A small self-supervised image encoder, trained from scratch.
Training: muon at rate 0.021, 16400 steps, batches of 256.
Data: 88335 training examples, 47.5 epochs.
Rows from block 5 of a small self-supervised image encoder, named by matrix and row number. Each number is 50 + 10 x the weight over its row's rms, rounded and kept within 0 to 99. All counts start at 0.
Before each channel's rows are labels from the 100 images, of 14848, where the channel reaches its highest value: "strongest on" is what is common among them. Only what is clearly more common there than usual is listed. The data: telescope images of galaxies (Galaxy Zoo DECaLS). In brackets: how many of the 100.
# conv: 3x3 conv (model.blocks.5.conv.weight, 96x96x3x3, each kernel summed), inputs 24-47

strongest on: shape: featured or disk (63); edge-on disk: no (51); spiral arms: yes (41)
conv.86:68 53 40 63 31 47 50 65 31 48 45 53 46 52 45 44 54 52 44 51 55 52 48 66

strongest on: shape: featured or disk (74); edge-on disk: no (72); bar: strong (26)
conv.29:49 57 50 53 50 43 66 75 35 46 44 42 51 43 63 49 44 46 57 40 67 30 47 48

strongest on: shape: featured or disk (80); edge-on disk: no (76); spiral arms: yes (68)
conv.72:45 61 61 50 49 57 55 70 51 35 45 45 51 58 49 29 68 47 57 48 57 35 50 46

strongest on: edge-on disk: no (59); spiral arms: yes (50); spiral winding: tight (32)
conv.4:36 52 51 44 38 22 51 57 52 53 47 55 22 45 44 42 67 53 64 60 44 45 53 48

strongest on: merging: merger (44)
conv.13:63 57 54 50 32 54 70 60 66 41 45 39 58 57 57 47 55 41 46 71 56 48 49 59

strongest on: edge-on disk: no (97); shape: featured or disk (97); spiral arms: yes (83)
conv.57:58 61 59 39 39 54 66 51 83 43 41 22 54 51 55 71 45 35 47 45 54 47 46 51

strongest on: edge-on disk: yes (30)
conv.87:50 63 48 61 27 65 54 44 16 45 48 39 79 57 43 56 36 56 54 56 65 37 56 38

strongest on: shape: featured or disk (67); edge-on disk: no (64); spiral arms: yes (50)
conv.7:61 60 48 41 51 71 44 43 46 50 44 51 52 55 52 49 44 50 56 48 58 54 56 36

strongest on: shape: featured or disk (86); edge-on disk: no (85); spiral arms: yes (66)
conv.47:43 48 60 30 47 40 64 43 56 33 29 37 44 57 69 45 54 40 43 58 53 52 52 43

strongest on: roundness: round (57)
conv.15:35 51 49 64 48 49 37 64 36 62 49 66 52 51 50 57 52 49 49 57 48 45 40 61

strongest on: edge-on disk: no (55); spiral arms: yes (45)
conv.3:50 48 50 40 42 16 59 55 57 48 43 48 02 53 45 44 66 53 54 63 46 50 51 58

strongest on: merging: merger (37)
conv.44:61 63 52 59 41 46 63 59 63 34 31 55 49 44 53 62 48 46 53 52 74 50 36 53

strongest on: edge-on disk: no (90); shape: featured or disk (90); spiral arms: yes (72)
conv.69:45 51 69 43 46 41 43 57 32 44 38 51 48 41 60 41 55 61 62 56 51 66 49 42

strongest on: roundness: round (73)
conv.22:37 56 35 54 69 61 35 64 33 75 47 47 56 54 60 60 39 42 38 64 45 29 47 43

strongest on: roundness: round (51)
conv.26:48 49 50 53 61 56 51 57 37 61 33 64 54 40 48 46 45 42 46 47 57 51 42 63

strongest on: edge-on disk: yes (50); roundness: cigar-shaped (27)
conv.81:45 52 48 35 49 57 40 30 33 57 38 45 67 45 69 36 39 48 36 64 45 50 45 43

strongest on: roundness: cigar-shaped (35)
conv.36:49 54 69 53 53 54 50 54 51 48 35 60 47 54 42 40 61 55 49 66 60 42 41 51

strongest on: roundness: cigar-shaped (43); edge-on disk: yes (33)
conv.58:70 54 55 47 63 51 39 47 51 60 38 52 56 58 57 44 40 56 23 56 68 49 44 45

strongest on: edge-on disk: no (50); spiral arms: yes (43)
conv.74:50 49 69 49 32 36 76 45 64 45 54 49 50 83 46 47 67 55 49 58 36 48 36 53

strongest on: shape: featured or disk (96); edge-on disk: no (95); spiral arms: yes (79)
conv.38:33 48 41 38 52 44 63 36 62 49 45 30 42 47 64 47 61 38 36 52 58 49 33 47

strongest on: roundness: round (46)
conv.40:65 73 51 41 51 53 44 49 47 42 43 47 51 54 56 54 73 51 42 61 60 62 34 50

strongest on: spiral arms: yes (47)
conv.1:56 44 58 45 51 60 45 64 43 43 35 56 58 47 49 37 63 44 64 47 47 41 42 53

strongest on: shape: featured or disk (87); edge-on disk: no (85); spiral arms: yes (80)
conv.73:66 47 67 51 52 47 50 57 52 37 37 49 67 56 46 43 62 46 60 50 58 70 57 52

strongest on: shape: featured or disk (64); edge-on disk: no (61); spiral arms: yes (52)
conv.94:49 49 51 38 63 45 34 59 61 47 29 49 44 50 38 40 48 59 52 67 46 46 35 29

strongest on: roundness: round (48)
conv.53:49 40 51 40 48 49 61 53 42 55 40 58 59 56 65 57 39 55 61 62 43 63 35 59

strongest on: edge-on disk: no (96); shape: featured or disk (96); spiral arms: yes (79)
conv.89:50 39 45 46 48 53 47 47 51 49 52 60 43 51 44 59 58 70 40 31 71 53 34 39

strongest on: roundness: cigar-shaped (35)
conv.61:67 54 68 50 65 42 29 60 37 53 35 67 61 66 63 38 41 57 48 65 48 38 35 43

strongest on: shape: featured or disk (98); edge-on disk: no (96); spiral arms: yes (84)
conv.65:49 34 38 43 56 54 64 40 51 40 41 46 55 59 37 39 63 45 50 72 47 45 54 48

strongest on: roundness: round (52)
conv.85:73 58 48 48 51 45 64 64 43 50 41 55 44 61 46 56 40 57 69 67 51 45 39 53

strongest on: shape: featured or disk (64)
conv.21:41 46 58 48 60 49 51 42 43 45 51 46 55 29 83 49 54 37 53 62 49 53 53 55

strongest on: edge-on disk: no (94); shape: featured or disk (94); spiral arms: yes (83)
conv.82:42 50 56 49 42 48 48 42 64 55 41 34 48 40 39 29 48 54 53 43 34 42 48 58

strongest on: shape: featured or disk (61); edge-on disk: no (58); bulge size: moderate (33)
conv.67:51 46 54 49 53 65 68 49 65 33 47 43 52 55 49 34 46 52 43 64 61 25 33 58

strongest on: shape: featured or disk (77); edge-on disk: no (75); spiral arms: yes (57)
conv.5:65 45 67 47 62 56 58 61 47 40 40 42 45 52 56 41 47 64 37 57 56 30 43 48

strongest on: roundness: cigar-shaped (43)
conv.59:54 49 60 52 61 53 55 54 37 43 41 49 57 55 46 48 52 51 41 53 64 43 47 43

strongest on: shape: featured or disk (78); edge-on disk: no (71); spiral arms: yes (49)
conv.56:43 51 64 52 47 23 54 45 60 52 49 28 10 51 65 52 63 49 46 61 53 47 46 53

strongest on: shape: featured or disk (64); edge-on disk: yes (46); roundness: cigar-shaped (32)
conv.32:59 57 50 50 55 52 56 43 67 62 36 46 60 43 53 32 69 40 35 64 64 58 48 52

strongest on: edge-on disk: no (87); shape: featured or disk (87); spiral arms: yes (77)
conv.34:27 42 70 33 47 47 57 45 57 52 42 62 53 59 51 41 62 57 61 55 52 61 42 40

strongest on: edge-on disk: no (94); spiral arms: yes (92); spiral winding: tight (60)
conv.75:41 42 52 39 53 48 59 61 53 33 41 54 61 36 45 52 50 45 54 60 38 30 34 46

strongest on: edge-on disk: no (56); spiral arms: yes (45)
conv.54:47 39 53 37 41 62 73 54 52 41 41 49 54 56 49 63 48 38 52 66 54 54 31 42

strongest on: shape: featured or disk (90); edge-on disk: no (88); spiral arms: yes (78)
conv.60:59 48 46 48 46 50 42 53 54 37 29 56 58 39 67 47 65 46 58 46 50 47 41 51

strongest on: shape: featured or disk (76); edge-on disk: no (74); spiral arms: yes (57)
conv.20:66 58 56 62 40 56 64 57 69 43 51 32 50 42 49 66 28 44 48 63 34 58 42 36

strongest on: shape: featured or disk (93); edge-on disk: no (84); spiral arms: yes (70)
conv.25:36 51 55 52 42 43 84 50 61 43 48 49 50 44 44 41 44 50 51 58 51 54 35 56

strongest on: roundness: in between (76)
conv.92:69 53 51 38 46 63 54 49 45 44 39 44 78 44 51 45 44 59 36 57 51 44 53 42

strongest on: shape: featured or disk (61); edge-on disk: no (59); bulge size: moderate (27)
conv.31:46 67 28 54 44 47 60 37 40 46 41 59 52 50 56 36 64 43 54 39 64 59 45 56

strongest on: edge-on disk: no (64); shape: featured or disk (64); spiral winding: tight (33)
conv.50:45 46 71 35 59 48 40 48 49 44 32 51 54 64 75 39 41 56 45 54 42 43 44 35

strongest on: shape: featured or disk (99); edge-on disk: no (98); spiral arms: yes (90)
conv.91:45 42 65 46 60 41 50 59 38 42 41 57 45 56 56 63 39 57 46 49 49 40 40 44

strongest on: shape: featured or disk (75); edge-on disk: no (73); spiral arms: yes (57)
conv.17:49 59 55 50 51 47 42 54 43 39 53 40 54 47 58 63 52 50 46 52 26 49 31 39

strongest on: shape: featured or disk (72); edge-on disk: no (66); spiral arms: yes (54)
conv.11:37 43 33 37 51 44 55 52 45 48 52 43 46 61 57 52 51 44 52 59 50 23 38 46

strongest on: edge-on disk: no (71); shape: featured or disk (71); spiral arms: yes (59)
conv.62:68 43 48 52 56 49 58 78 38 39 39 59 50 50 44 51 46 55 66 59 45 47 38 60

strongest on: shape: featured or disk (78); edge-on disk: yes (38)
conv.42:50 42 64 54 44 51 50 44 60 53 31 54 46 49 50 32 56 49 47 48 67 65 32 46

strongest on: shape: featured or disk (60); edge-on disk: yes (50); roundness: cigar-shaped (26)
conv.14:62 62 48 61 39 46 47 50 37 57 50 32 40 68 66 54 56 39 31 61 53 65 56 58

strongest on: roundness: cigar-shaped (38); edge-on disk: yes (27)
conv.24:57 58 18 52 60 43 52 41 56 49 36 43 54 42 37 40 54 47 41 53 34 54 39 35

strongest on: shape: featured or disk (69); edge-on disk: no (68); spiral arms: yes (64)
conv.18:60 48 46 40 60 46 38 31 34 50 47 56 53 61 63 39 42 53 52 53 41 62 51 39

strongest on: roundness: cigar-shaped (42); edge-on disk: yes (39)
conv.9:57 43 51 59 56 60 42 46 34 38 42 55 58 66 64 52 38 61 29 58 57 54 50 46

strongest on: merging: merger (29)
conv.66:44 57 31 53 46 62 62 42 35 42 56 36 60 35 56 41 46 44 30 69 59 40 36 54

strongest on: edge-on disk: no (57); spiral arms: yes (48)
conv.37:39 44 41 37 39 26 51 59 45 43 36 48 44 43 44 25 53 60 48 49 57 37 33 46

strongest on: roundness: cigar-shaped (36)
conv.49:52 57 60 45 45 60 45 52 40 57 27 54 63 45 44 41 46 40 47 76 57 33 41 52

strongest on: edge-on disk: yes (32)
conv.48:44 50 40 54 53 45 63 55 25 54 47 56 51 36 49 51 66 61 47 40 67 51 52 55