{"projector_out": 512, "orthogonalizer": "newton_schulz_5", "max_grad_norm": 5.0, "ema_decay": 0.999, "epochs": 47.5}
Rows from block 6 of a small self-supervised image encoder, named by matrix and row number. Each number is 128 + 32 x the weight over its row's rms, rounded and kept within 0 to 255. All counts start at 0.
After each channel's rows are labels from the 100 images, of 14848, where the channel reaches its highest value: "patch colour" is the nearest of a few named colours to the mean colour under the peak. Only what is clearly more common there than usual is listed. The data: telescope images of galaxies (Galaxy Zoo DECaLS). In brackets: how many of the 100.
# conv: 3x3 conv (model.blocks.6.conv.weight, 144x96x3x3, each kernel summed), inputs 0-95

conv.49 [113 124 130 137 135 141 158 130  89 150 144  51 144 101  94  95 111 148 134 190 159 140 130 105 121 132 150 151 146 138  82 121 188 106 103 141 107 145 125  78 101 122 115 112 107 143 158 119  81 132  78  69 221  71 168 102 132 106 169 135 103 155 130 141 131  92 146  91  92 106 171 163  80 108  99 193  59  90 121  81 130 133 157 111 192 132  88 154 131 125 112 140  91 145  66 100]
patch colour: brown (85)

conv.93 [138 135  92 164 168 124 105  86 108 173 141 117 132 149 109 106  63  74 106 159  34 131  79 122 177 130 136 161 142 142  98 137 129 134 135 137 125 132 108 128 115 139 124  63 165 140 111 118 153 151 126 119  72 132 175 165  86  35  93 134 131 115 139  46 139 188 112 131 139 147 102 124 171 169 104 104  84 136 122  34 156 107 140 161 152 135 135 140 154 102 111 143 108  85 121 101]
patch colour: grey (60); brown (40)

conv.2 [107 162 173  80 133 186 129  88  79  80 133 137 122 145 127 167  90 131 113 142 103  49  97 115 112 169 171 143  96 116 149 108  76 112 220 120 152 115  75 153 157 114 129 108 130 124  87 156 120 216 110 110 131 163 152  92 122 119  71  83 136 131 185 112 142 114  97 121  76  99 122 134 140  74 145 124 147  81 108 120 135  93 116 159 119  88 149 125  88  87  77 122 157 169 135 137]
patch colour: brown (56); grey (42)

conv.70 [127 106 116 139 132 135  26 150 176 165  43  97 143 163 140 126 108 166 178  71 140 127 182 112 169 119 100 113 122 118 130 104  98 116 129 118  92  74 120 149 162 164 101 111 157 163 126  92 150 171 132  91 119  95 136 160 140 104 148 126 100 142 167 126 105 141 183  71 108  97  97 159 120 174 146 126 130 217 138 108 116 114  86 142  87 145 168 122 132 128  71  98  76 156 102 162]
patch colour: brown (41)

conv.42 [175 189  94  97 171 108 104 106 145 129 171 152 139 174 113 181 125 116  81 127 127 138 125 130  68 124 198 110 157 156 135 121  79  69 192 140 152 167  56 137 135 103  98 146 146  92 181 112 101 159  82 159  66 153 154 167 105 114 108  66 108 123 169 169 104 127  87  96 117 105 111 141 118 104 120 115 145 122 164 144 169 122 123 132 176 155 163 195 141  85 141 138  90 120 106 120]
patch colour: grey (79)

conv.129 [142 178  92 145 163 179 133  93  90 133 146  76 117  97 121 123 148 133 155 131 117  99 167  96  98 138 151 120 122 170 119  89 117 189 137  29 170 126  64 119 150 158  94 125 135  99  77  97 116 193 191 131 107 125 151 175 101 127 136 147 115 150 139 147 103  62  82 176 116 175  79 115 146 111 132 151 132 164 152 132 119  51  75 104 116 120 109 101 126 115 121 147 123  79 158  93]
patch colour: grey (94)

conv.97 [114 143  89 125 127  74 187 139 107 134 227  94  72 139 148 126 121 127 136 124 135 166 157  63 141 100 195  98 121  82 151 151 154 134 128 189 119 123 144 156 160 113  98 106 131 128 123 131 131 158  98 143 130 171 112 152 130 108 126 104 134  58 138 119 138 112 134 130  75 143 131 170 120 177 137  65 143 161 139 165 158 133 202  90 163 112 147 144 121  97 102  60 120  61 128 193]
patch colour: grey (86)

conv.106 [128 152  96 168 110 169 119 131 162 160 169  87 121 114 132 173 118 127  95  78 138 127 140 122 186  99 113 130 160 145 114 149 137 133 100 128 119  66 120 111 171 160  74 139 122 114 123 147 113  72  89 116 200  71 165 129 148 136 125  99 165 159 129 125 109 150  95 114  83 125  92 174  85 110  99 145 156  94  86  77 147 112  21 162 223 180 123 104 111 137 113 142 139  97 137 139]
patch colour: brown (78)

conv.21 [155 172  99 126 110 157 178 135 104 113 166 109 100 157 124 172 130 105 105 160 127 106 101 119 104 140 178  59  94 147 100 142 170 142 142  88 184 190 116 102 133 134 190 115 128 100 130 120  85 103  91 172 121 106 126 111 155 151 152 131 109 137 110 143 195  73 153 161 104 120  76  87 105 169 153  81 115 134 154 150 130 108 187 108 132  88 184 137  90 148 134  93 141  69 190  58]
patch colour: grey (76)

conv.53 [147 139 177  95 124 187 167 114  88 115  89  72 135  67 123 120  91 101 100 116 124 188 154  87 123  66 122 123 128  87 159 105 134 108 132  75 108 142 150 145 166 116 113 128 125 133 129 168 137 161 120 118  75 202  90 122 135 109 103 167 102 115 185 137 160 128 211 168  74 115 101 114 146  89  90 165 135 137  97 123  95 124 156 109  76 107 147 105 100 107  82  98 107  51 139 107]
patch colour: grey (62); brown (38)

conv.94 [143 123 129 107  84 109 144 131  70 118 135 176 120 129  89 121 127 125 122 197 125 149 140  94 136 157  70 108 164  73  97 150 159 105 103 155  73 142 145 153 149 132 102  91 105 188 130 126  96 119 104 189  93 120 150 127  81 195 105 107 119 123 130 186 160 154 185 127  89 104  89 178  64 106  92 179 137  99 110 165 156 128 146 132 122  97 130  82 123 119 108 149  69 100 212 145]
patch colour: brown (54); grey (39)

conv.131 [129  60  90 126 100 135 152 133 120 195 145 128 105 141 109 131  88 142 114 140 144 123  86  94 163 148  90 124 110  89 106 133 212 121 146 165 130 100 134 115  91 115 162  83 148  65 165  86 122 140 128  76  82  57 125  89 104 157 131 196 147 108 150 119  76 107 151 152  97 193  91 129 164 221 157 167 139 130 136  99 118 147 151 147 160 124 134 113 126 139 141 148 131  65 167 121]
patch colour: brown (65)

conv.34 [112 104 113 119 104 108 173 127 156 168 107 100  79 147 155 149 105 138 135  82 119 157 130 211 135  48 115  92 112 162  97 103 123 148 132 164  80  97 123 164 159 170  48 145 139  37 142 139 135 138 107 124 129 127 137 142 118 163 139 112 117 121 121 132  37 146  94 102 154 113 147 154 113 126 128  88 184 119 136  99 133 194  98 115  64 147 131 128 145 140  75 113 122  93  62 102]
patch colour: brown (65); grey (28)

conv.118 [134 191 145 176 146 161 111 113 127 118 105 164 128 112 163 124 115 112 118 167 114 139 177 115 143 129 127  91 124  99  87 128 169 199 155  94 107 137 150 118 103  93 190 160 128 119 140 151 145 169 160 246 108 157 121 132 155 156 177 124 141 140  95 128 127 101 145 181 113 135 135 137 170 169 136 129 152 165 128 147 135 147 223 152 138 153 149 108 164 161 141 160 234 116 127 117]
patch colour: grey (61)

conv.123 [133 113 119 115  92 169 111 129 117 133 103 126  54  89  95 159 147 149 103 173 189 105 159 123 154 138 126  82 205  98 132 158 121 121 134  96 137 145 145 114 165 129  80 165 100 142 131 162 134  47 106 174 147 123  97 105  92 122 121 129  81 133 109 197 181 151 127 105 121 172 142 134  63 134 148 126 133 146 136 130 164 166  73 174 180 136 155  82  88 138 135  90  62 104 184 146]
patch colour: brown (56); grey (36)

conv.113 [123 132 128 110 142 148  97 103 130  95  74 133 108 178 115 158  61  70 120 125 112 135  96 149  97 153 126 165 142 132  93 134 168 146 167 115 131 138 179 104  65 114 134 141 121 141  55 104 132 147 125 193  90 126 164  91 115 125 138 115  88  90 144 114 181 100 145 155 111 111 162 204  97 130 163 193 132  78 124  65 155 153 157 122 146 217 113 111 151 150 150 160  86 128 123 185]
patch colour: grey (94)

conv.63 [157 180  80 109  88 143 163 138  76  95 211  85  67  91  94 136 131 157 130 134 107 142  86 104 138 127  71 141 202  81 107 149 118 175 212 137 101 149 120 102 138 123 117 175  80 167 125 138 129 127 126 129 109  91 114 143  95  93 141 122 108 144 128 110 112 139  85  85 111 161 127 169 186 170 116 144 166  88 165 122 104 138 157 131 151 170 127  77 107 121 126 144 183 112 183 113]
patch colour: grey (90)

conv.120 [143 147 152 104 129 176 119 113 121 114 100 131  99 108 161 159 121 117 107 160 128  76 118 151 168 143 145 179 192 104  79 109 142 164 112  85 100 131 133 106 145 123 142 119  74 158 117 159 141 146 122 121 141 149 101 116 110 174  95 121 112  76  62 124 229 166 112  76 116  99 150 164 118 122 120  94 165 172 166 116 162 141 104  53  94 140 142  87  37 103 146 144 140  77 132 179]
patch colour: grey (83)

conv.11 [160 144 136 179 124 124  92 162 127  41 116 113  45 179 142 126 108 141 175 101  91  75 178 107 161 120 119 115 123 138 115 119 128 115 140  58 146 111 119  74 146 135 133 149 105  96 150  96  93 155 100  77 135 151 122 121 197 143  93  96 107 134 110 112 185 127  99 120 168 151  78 111 119 172 192  63 151 101 130 110 152 113 160  87 103 140 136  67 162 107 138  76 108 147 141 142]
patch colour: grey (76)

conv.81 [161 115  88 154  89 160 130 110  99  96 138 163 139 135  77 172 151 125 120 141 148  91 170  85 176 185 116 103 131 152 128  70 127 102 113 113 167 154 126 103 140 127 119 111  99 108 144 148 121 104 130 139  66 152 181 163 126 147  76 159  78 144 112 248 125 165 152 141  84 145  93 107  87  61 167  87  85 118 130 155 126  92 115 148  92 142 119  75 157 132  90 183 144 106 137 137]
patch colour: brown (49); grey (28)

conv.43 [150  95 104 132  78  96 148 123  74  69 150 139 108  93 122  83 103 107 127 141 146 168  48 112  99 143 147 115  86 111  86 135  94 139 175 213 118 148 131 175 133 135 149  99  62 138 123 158 140 119 131 111 140 112 139 102 106 158 192 100 176 155 135  85  83 144  78  25  94 114 206 145 125 128 114 124 161  99 139 118 120 179 105 125 144 137 150 141 116 152 148 102 156 112 107 131]
patch colour: brown (51)

conv.130 [164 159 125 136 163 115 124 137  83 153  86 105 117 108  94 158 153  42  68  73 121  50 147 135 150 170 174 117 119 103 141 139 111 115 127  97 132 175 119 148 172 128 106 170 135 113 135 104 158 152 126  36 196 136  91 103  88 102  76 119  85 152 187 140 155 101 121 138 163 138  75  92 151 137 109 170 142 140 129 179 109 133 166 177  96 108 141 151  94 146 141  92 136 141 148 103]
patch colour: grey (72)

conv.46 [181 185 127 139 134 147 101 125 116 109 119 108  60 144 112 134  90 151 133 146  76  75 140 129 156  80 138  74 153 125 158 121 190 100 143 121 103 133 169 129 182 182  82 100 150 152 100 149 108  96 101  70 153 157 115 150  95 111 162 141 171 158  91 169 186  68 179 121 120 151 137 127 110 114 144 142 124 158 138  92 171  93  45 151 162 148 153 142 120  98 111 123  72 184 127 107]
patch colour: brown (58)

conv.95 [113 159 133 130 170 103 140 120  94 183 121  68  87 160  87 171 166 126 131 172 122 134 112 132  94  87 157 168 164 118 162 106 102  44 136 190  95 154 106 164 139 140 162 142 150 180 152 115 108  84 112 118  82 176 127  84 145 159 153 170 130 188 141 113 137  58  80 102 102 133  91 132 152 113 118 119 139  69 166 169 142 195 142 122  83 130 119 169 143  96 158 139 121 160 152 111]
patch colour: brown (64); grey (32)

conv.44 [102 180 103 143 127  99 114 110 117 102 176  86 133  79 116 105  84 117 142 147 119 115  82 116 131 134 153 116 126 164  45 100 154 159 131 131 164 148  96 104  74  82 156 101  78 118 103 111 156 162 117 117 131 128  76 195 140 102 161 201 149  83 164 111 122 102 106 125  87 132 189 174 130 136 103 140 116  99 101 133 105 139 204  80  85 127 192  76 133 106  91 106 163 124 153 160]
patch colour: grey (79)

conv.4 [126 126 140 115 168  34 151  94 126 129 133 109  83 120 122 173  86 112 134 155 113 137 141 112 140 122 163 142 125  99 132  84 158 150 145 135 135 120 127 109 148 169 157  98 114 159 131  79 129 173 101  98 114 122 111 136 105 121 132 167 151  73 126 119 142 140 108 131  84 131 161 168 135 169 142 198  71 132 109 136 134  94 162   0 128 122  99  93  89  99 145 103 129 109 146 232]
patch colour: grey (92)

conv.40 [157  72 134  93 104  94 122 135 130 148 158 207  76 169 161  94 145 146 138 112 121 115 166 109  94 134 140 167 144 126 165  74  81 108 162 152 131 145 150 185 148 128 159 167  92 112  95 170 101 140 144  66 118 160 139 119 129 161 127 144  95 127 117 144 179  80 125 148 127 146  90 146 122 130 122 133 140 151 176 173 154  74  41 124 160  94 118 117 152  95 103 120  17  98 112 145]
patch colour: brown (53); grey (46)

conv.1 [116 169  85 151 128 208 103 168 108 124 101 120 115 161 106  73  94 140 101 158 165 118 134 107 130 133 111 107 149 167  44 133 124 104 125 158  89 145 172 104  73  55  99 116 103 130  99 161 124 108 113 116 127 102 175 116  95 137 148 196 141 154 119 135 144 120 187  69  66 133 110 170  70  90 113 163 111 125 138  99 178 174 190 175 149 165 142 137 138 153 121 142 116  89 119 125]
patch colour: grey (95)

conv.69 [128 198 153 116 122 155 119 147  96 120 125 127  95 135 131 115  96  75 100 110 152 182  47 111  54 145  74 158 133 144  68 150 136 161 183 110 154 194 149 138 109 115 150  93 118 143  91 143 108 209 104 113 130 197 133 130 139 167 138 116 129 106 154 100 177 133 130 132 108 173 147 129 147 183 132 106 104  78  69  77 137  98  96 157 140 126 139  86  81 141  90 129 123  82 147 132]
patch colour: grey (83)

conv.61 [135 156  88 150 132 133 137  95 124 122 173 120  87  89 172 169  88 108 134  99  67 157 173 120 116 128  93  36  94  95 141 129 146 155 109 134 174 113 121 116 145 117 164 113 141 139 138 149 144 170 129 137 162 111  47 106 179  29 176  90 156 158 109  85 183  94 140 105 132 130  41 107  90 110 113  94 109 114  98  98 125 155 150 103 107 117 128 114  77 111 130 130 158 131 123  96]
patch colour: grey (81)

conv.143 [114 155  83 119 121 154  94 145 139 113 138  88  82 128  71 112  89 106 118 179 137 138 133  94 140 145 183  88 136 135 159  77 123  95 121 176 149 116 109 168 140  98 134 125  68 183 120 129 130 114  77 113 150 117 165  84 104 107 135 125 178 143 146 164 111 119 189 137 106 163 150 125  36  43  30 116 138 126 117 133 142 144  78 116 171 133 115 128 174 168 148 102 108 178 137 125]
patch colour: grey (51); brown (49)

conv.92 [133  98 104 146 175 131 102 113 171 115 151  68 100  94 146 146 114 133 166 126 107 102 168 126 139 100 151 126 119 132  92  59 160 107 146 105 179 141 126  65 115 116  98 153 102 174 114 174 130 136 209 109 132 116 120 116 131 107  88 136 104 169 166 173 166 144 154  91  80 178  54 106 146 131 151  97  82  93 122 104 100 168 165 148  20 102 123  92 165 101 112 154 144 123 123 110]
patch colour: grey (84)

conv.139 [115 133 154 194 105 126 131 112  63 105 113 151  74 144  55 156 153  95 161 129 125 138 134 200 136 151 175 121 126 117  72 128 115 128  67 137 130 118 118 129 143 149  92 159 146 151  87  65 115 155  86 114 134 154 144 119  86 111 153 143 116 122 152 113 175 140 104  90 136 140  34 141 135 102 115 107 111 161  48 124 178 123 162  62  75 116 136 117  79 107 174 117 136 138 173 149]
patch colour: grey (58); brown (42)

conv.15 [149 196 172 155  97 149 165 145  59 112  91  92 129 117 111 105 116 110 119 124 137 100  44 151 104 168 180 162 127 108 136 112 131 106 115  38 109 150 131 121 142 165 155 196 152 124  63 105 184 149  94  98 119 142 118 140 116 181  89 130 130 106 119 110 138  96 131 147 171 106  59 140 101 159  96 103 183 127 118 132  95 145 201 115  95 131 145 132 100 153 165 115 104  97 167 135]
patch colour: brown (60); grey (40)

conv.111 [108 192 149  34 182 162 127 121 106 200 154 111  71 107  84 110 144 156  89 100 107 165 135 147 145 106 188  65 165 109 125 177 105  71 146 161 122 112 104 113 121 110 148 149 171 155 128 123 128 133 111  88 124 158 119 108  50 135  67  57  87 111 145 124 181  98 153  62 144 121 136 129 140 136  73 102 142 105 121 148 138 136 122 130 145 128 101 176 111 126 136 121 123 125  98 113]
patch colour: grey (72)

conv.80 [190 126 156  87 121 142 166 180 129 199 115 117 157 140 140 124 153 166 144  87 169  89  64  71 125 142  76 126 136 150 146 139  80 169 149 146 118 100 121 144 123 118  59 122 111 161 102 127 151 143 107  74 161 158 139 138 113  95 123 138 146  47 191 168 165 175 156 139 128 123  89 138 121 133 126 148 123 182 152 153 174  99  92 118 163 138 159 134  95 111 118 159 142  81  55  82]
patch colour: brown (60); grey (32)

conv.124 [166 149 126 121 124 158 106 121 157 110 138 110 140 112 124  95 135 106 106 140 142 110 134  64 165  94 104 108 176 110 216 164 165 160 119 126 135 136 154 107 159 119 107  93 153 120 133 123 124  78 123 126 155 152  83 122 144 110 133 125 165 131 126 113 137 148 127 129 132  87 173 120 143 109 164 208 118  71 142 153 104  86 100 119 200 104  73 147 163  91  89 125 146 255  97 133]
patch colour: brown (53)

conv.17 [165 140 173 111 127 157 144 125 109  99  60 141 118 105 127 125 111 151 110 138 106 127 102 130 147 143 122 176 102 166  72 137 157  43 188  72 177 127 161 123 106 112 145 204 142 118 154 122 139 168 127  80 128  75 135 153 116  94  94 143 124 121  67 120 103 170 128  76 159 181  63  77 156 170 139 109 189 107 105 122  93 130 114 109 142  87 152 155 115 135 130 126  89  72 173 100]
patch colour: grey (54); brown (46)

conv.79 [108 115  74 125 136 153  90 138 156 110  85 121 122 160 112 117  71  96 173 139 106 129 161 119 167  83 156 174 117 146 101 115 174 102  73  84  98 119 208  95 127 132 122 102 136 115 110 198 168 168 197 116 163 111 130 163 148 130  94 132 134 209  84 151 132  94 174 131 132 137  54 139 118  93 129  98 142 134 128  80 112 179 151 166 119 100 142 124 148 119  93 159 103  76 175 141]
patch colour: grey (84)

conv.126 [143 131 146 137 174 208 138 154 139 143 146  75 141 137 144 124 107 105 143 154 121 108 167 157 107 147 161 141  98 112  61  65 148 134 151 131 132 143 157 139 122 142 127  98 138  76 216 190 150 112 110  96  56 104 140 129 149 122  99 125  75 156  91 136 169  79 147 107  89 137 100 105 203 151 176 128 152 156 151 124 110 165 119 110  80  90 194 102 134  69 161 116 137 165 153 117]
patch colour: grey (74)

conv.7 [146 102 118  98 130  93 139 131  89  56 126 149 178 156 166 165 142 128 157 123 165 163 114 148 143 129  83 135 101 129 141 127 125 120 141  85 149  86  98 146 150 159 170 104 173 132  59 115 111 225  88  39 126 124 149 123 170 139 105  48 124 148  90 133 143 104 125 135 150 150  74 129  99  73 165 132 133 187 132 156 147 130  87 179 115 141 134 199  93 150 151 113 145 130 116 112]
patch colour: brown (33)

conv.31 [ 98  95 139 157 169 100  96 107 119 156 164 113 129 147 133  92 133  71 180 149  91 159 146  86 180 126 131 131 122 106  95 120  82 135  42 100  65 114  82 109 115 114 172 102 143 138 120  84 114 212 115 126  72 117 135 189 136 101 122 124  78  84  68  90 152 153  92 109 123  93  75 144 149 162 117 109 118 153 145 109 185  97 160 118  87 123 147 149 164  98 105 141 156 116 159 169]
patch colour: grey (97)

conv.39 [184 138 110 114 146 118 128 126  57  95 106 111 118 193 164 124 148 158 140  80 125  74 148  82 171 122 100 128 149 138 113 131 100  77 179 126 148 171 112  89 100 140 193 135 155 152  94  89 138 134  64  80 174  76 180 127  84 136  79 153 141  92 110 148 153 137  76  74 152 118  97 129 109 125 145 115 170 103  96  92  93 129 161  70 175 108 153 153 148 139 113  99 133  77  91 131]
patch colour: brown (53); grey (31)

conv.116 [139 110  75 131 104 145 124 157  84 122  92 163 176 143  81  76  77  97  91 141 190 113 114 125  73 183 129 114 172 172 160 131  96 142 134 162 151 154 113 157 136 160 127 117  52  89 125 132 141 100 126 142 160 154 173  71 121 140 161 157 115 136  99 127 190  93 186 129 121 138 156 112  93  78 135 141 123 111 138 114 154 138  53 160 164 172 113  89  75 188 124 143 104  88 106 150]
patch colour: brown (80)

conv.108 [113 100 110 145 134 134  45  94 153 115 153 113 125 151 172 164 117 148  72  53 144  79 151 161 131  98  91 124 142 167 150 105 141 150 116 106 111 122  55 158 111 113 137  82 103 123 115  89 123 162  59 130  91  76 131 165 124 146  96 146 129 142 160 181  87 161 166  98 107 106  67 122 152 112 104  69  99  77 133 138 106 113 143 156 117 185 106 126 116 161 148 151 189  89  75 115]
patch colour: brown (55); grey (42)

conv.56 [169 193  44 143 122 124 145 139 169 139  88  94 102 139 101 165 121  92  71 197 148 142  82 164 146 109 219  72 116 189  65 155 141 111 121 124 159 160 137 122 114 136 120 150 140  96 180  98 171 146  95 158 147 116 130 131 119 142 114 148 170 139  81 135 133  71 136  80  99  87 129 144 123 135 139 120 107 181 173 102 145 141 124 137 142 143 154 186 104 158 152 160 102  87 136 146]
patch colour: grey (90)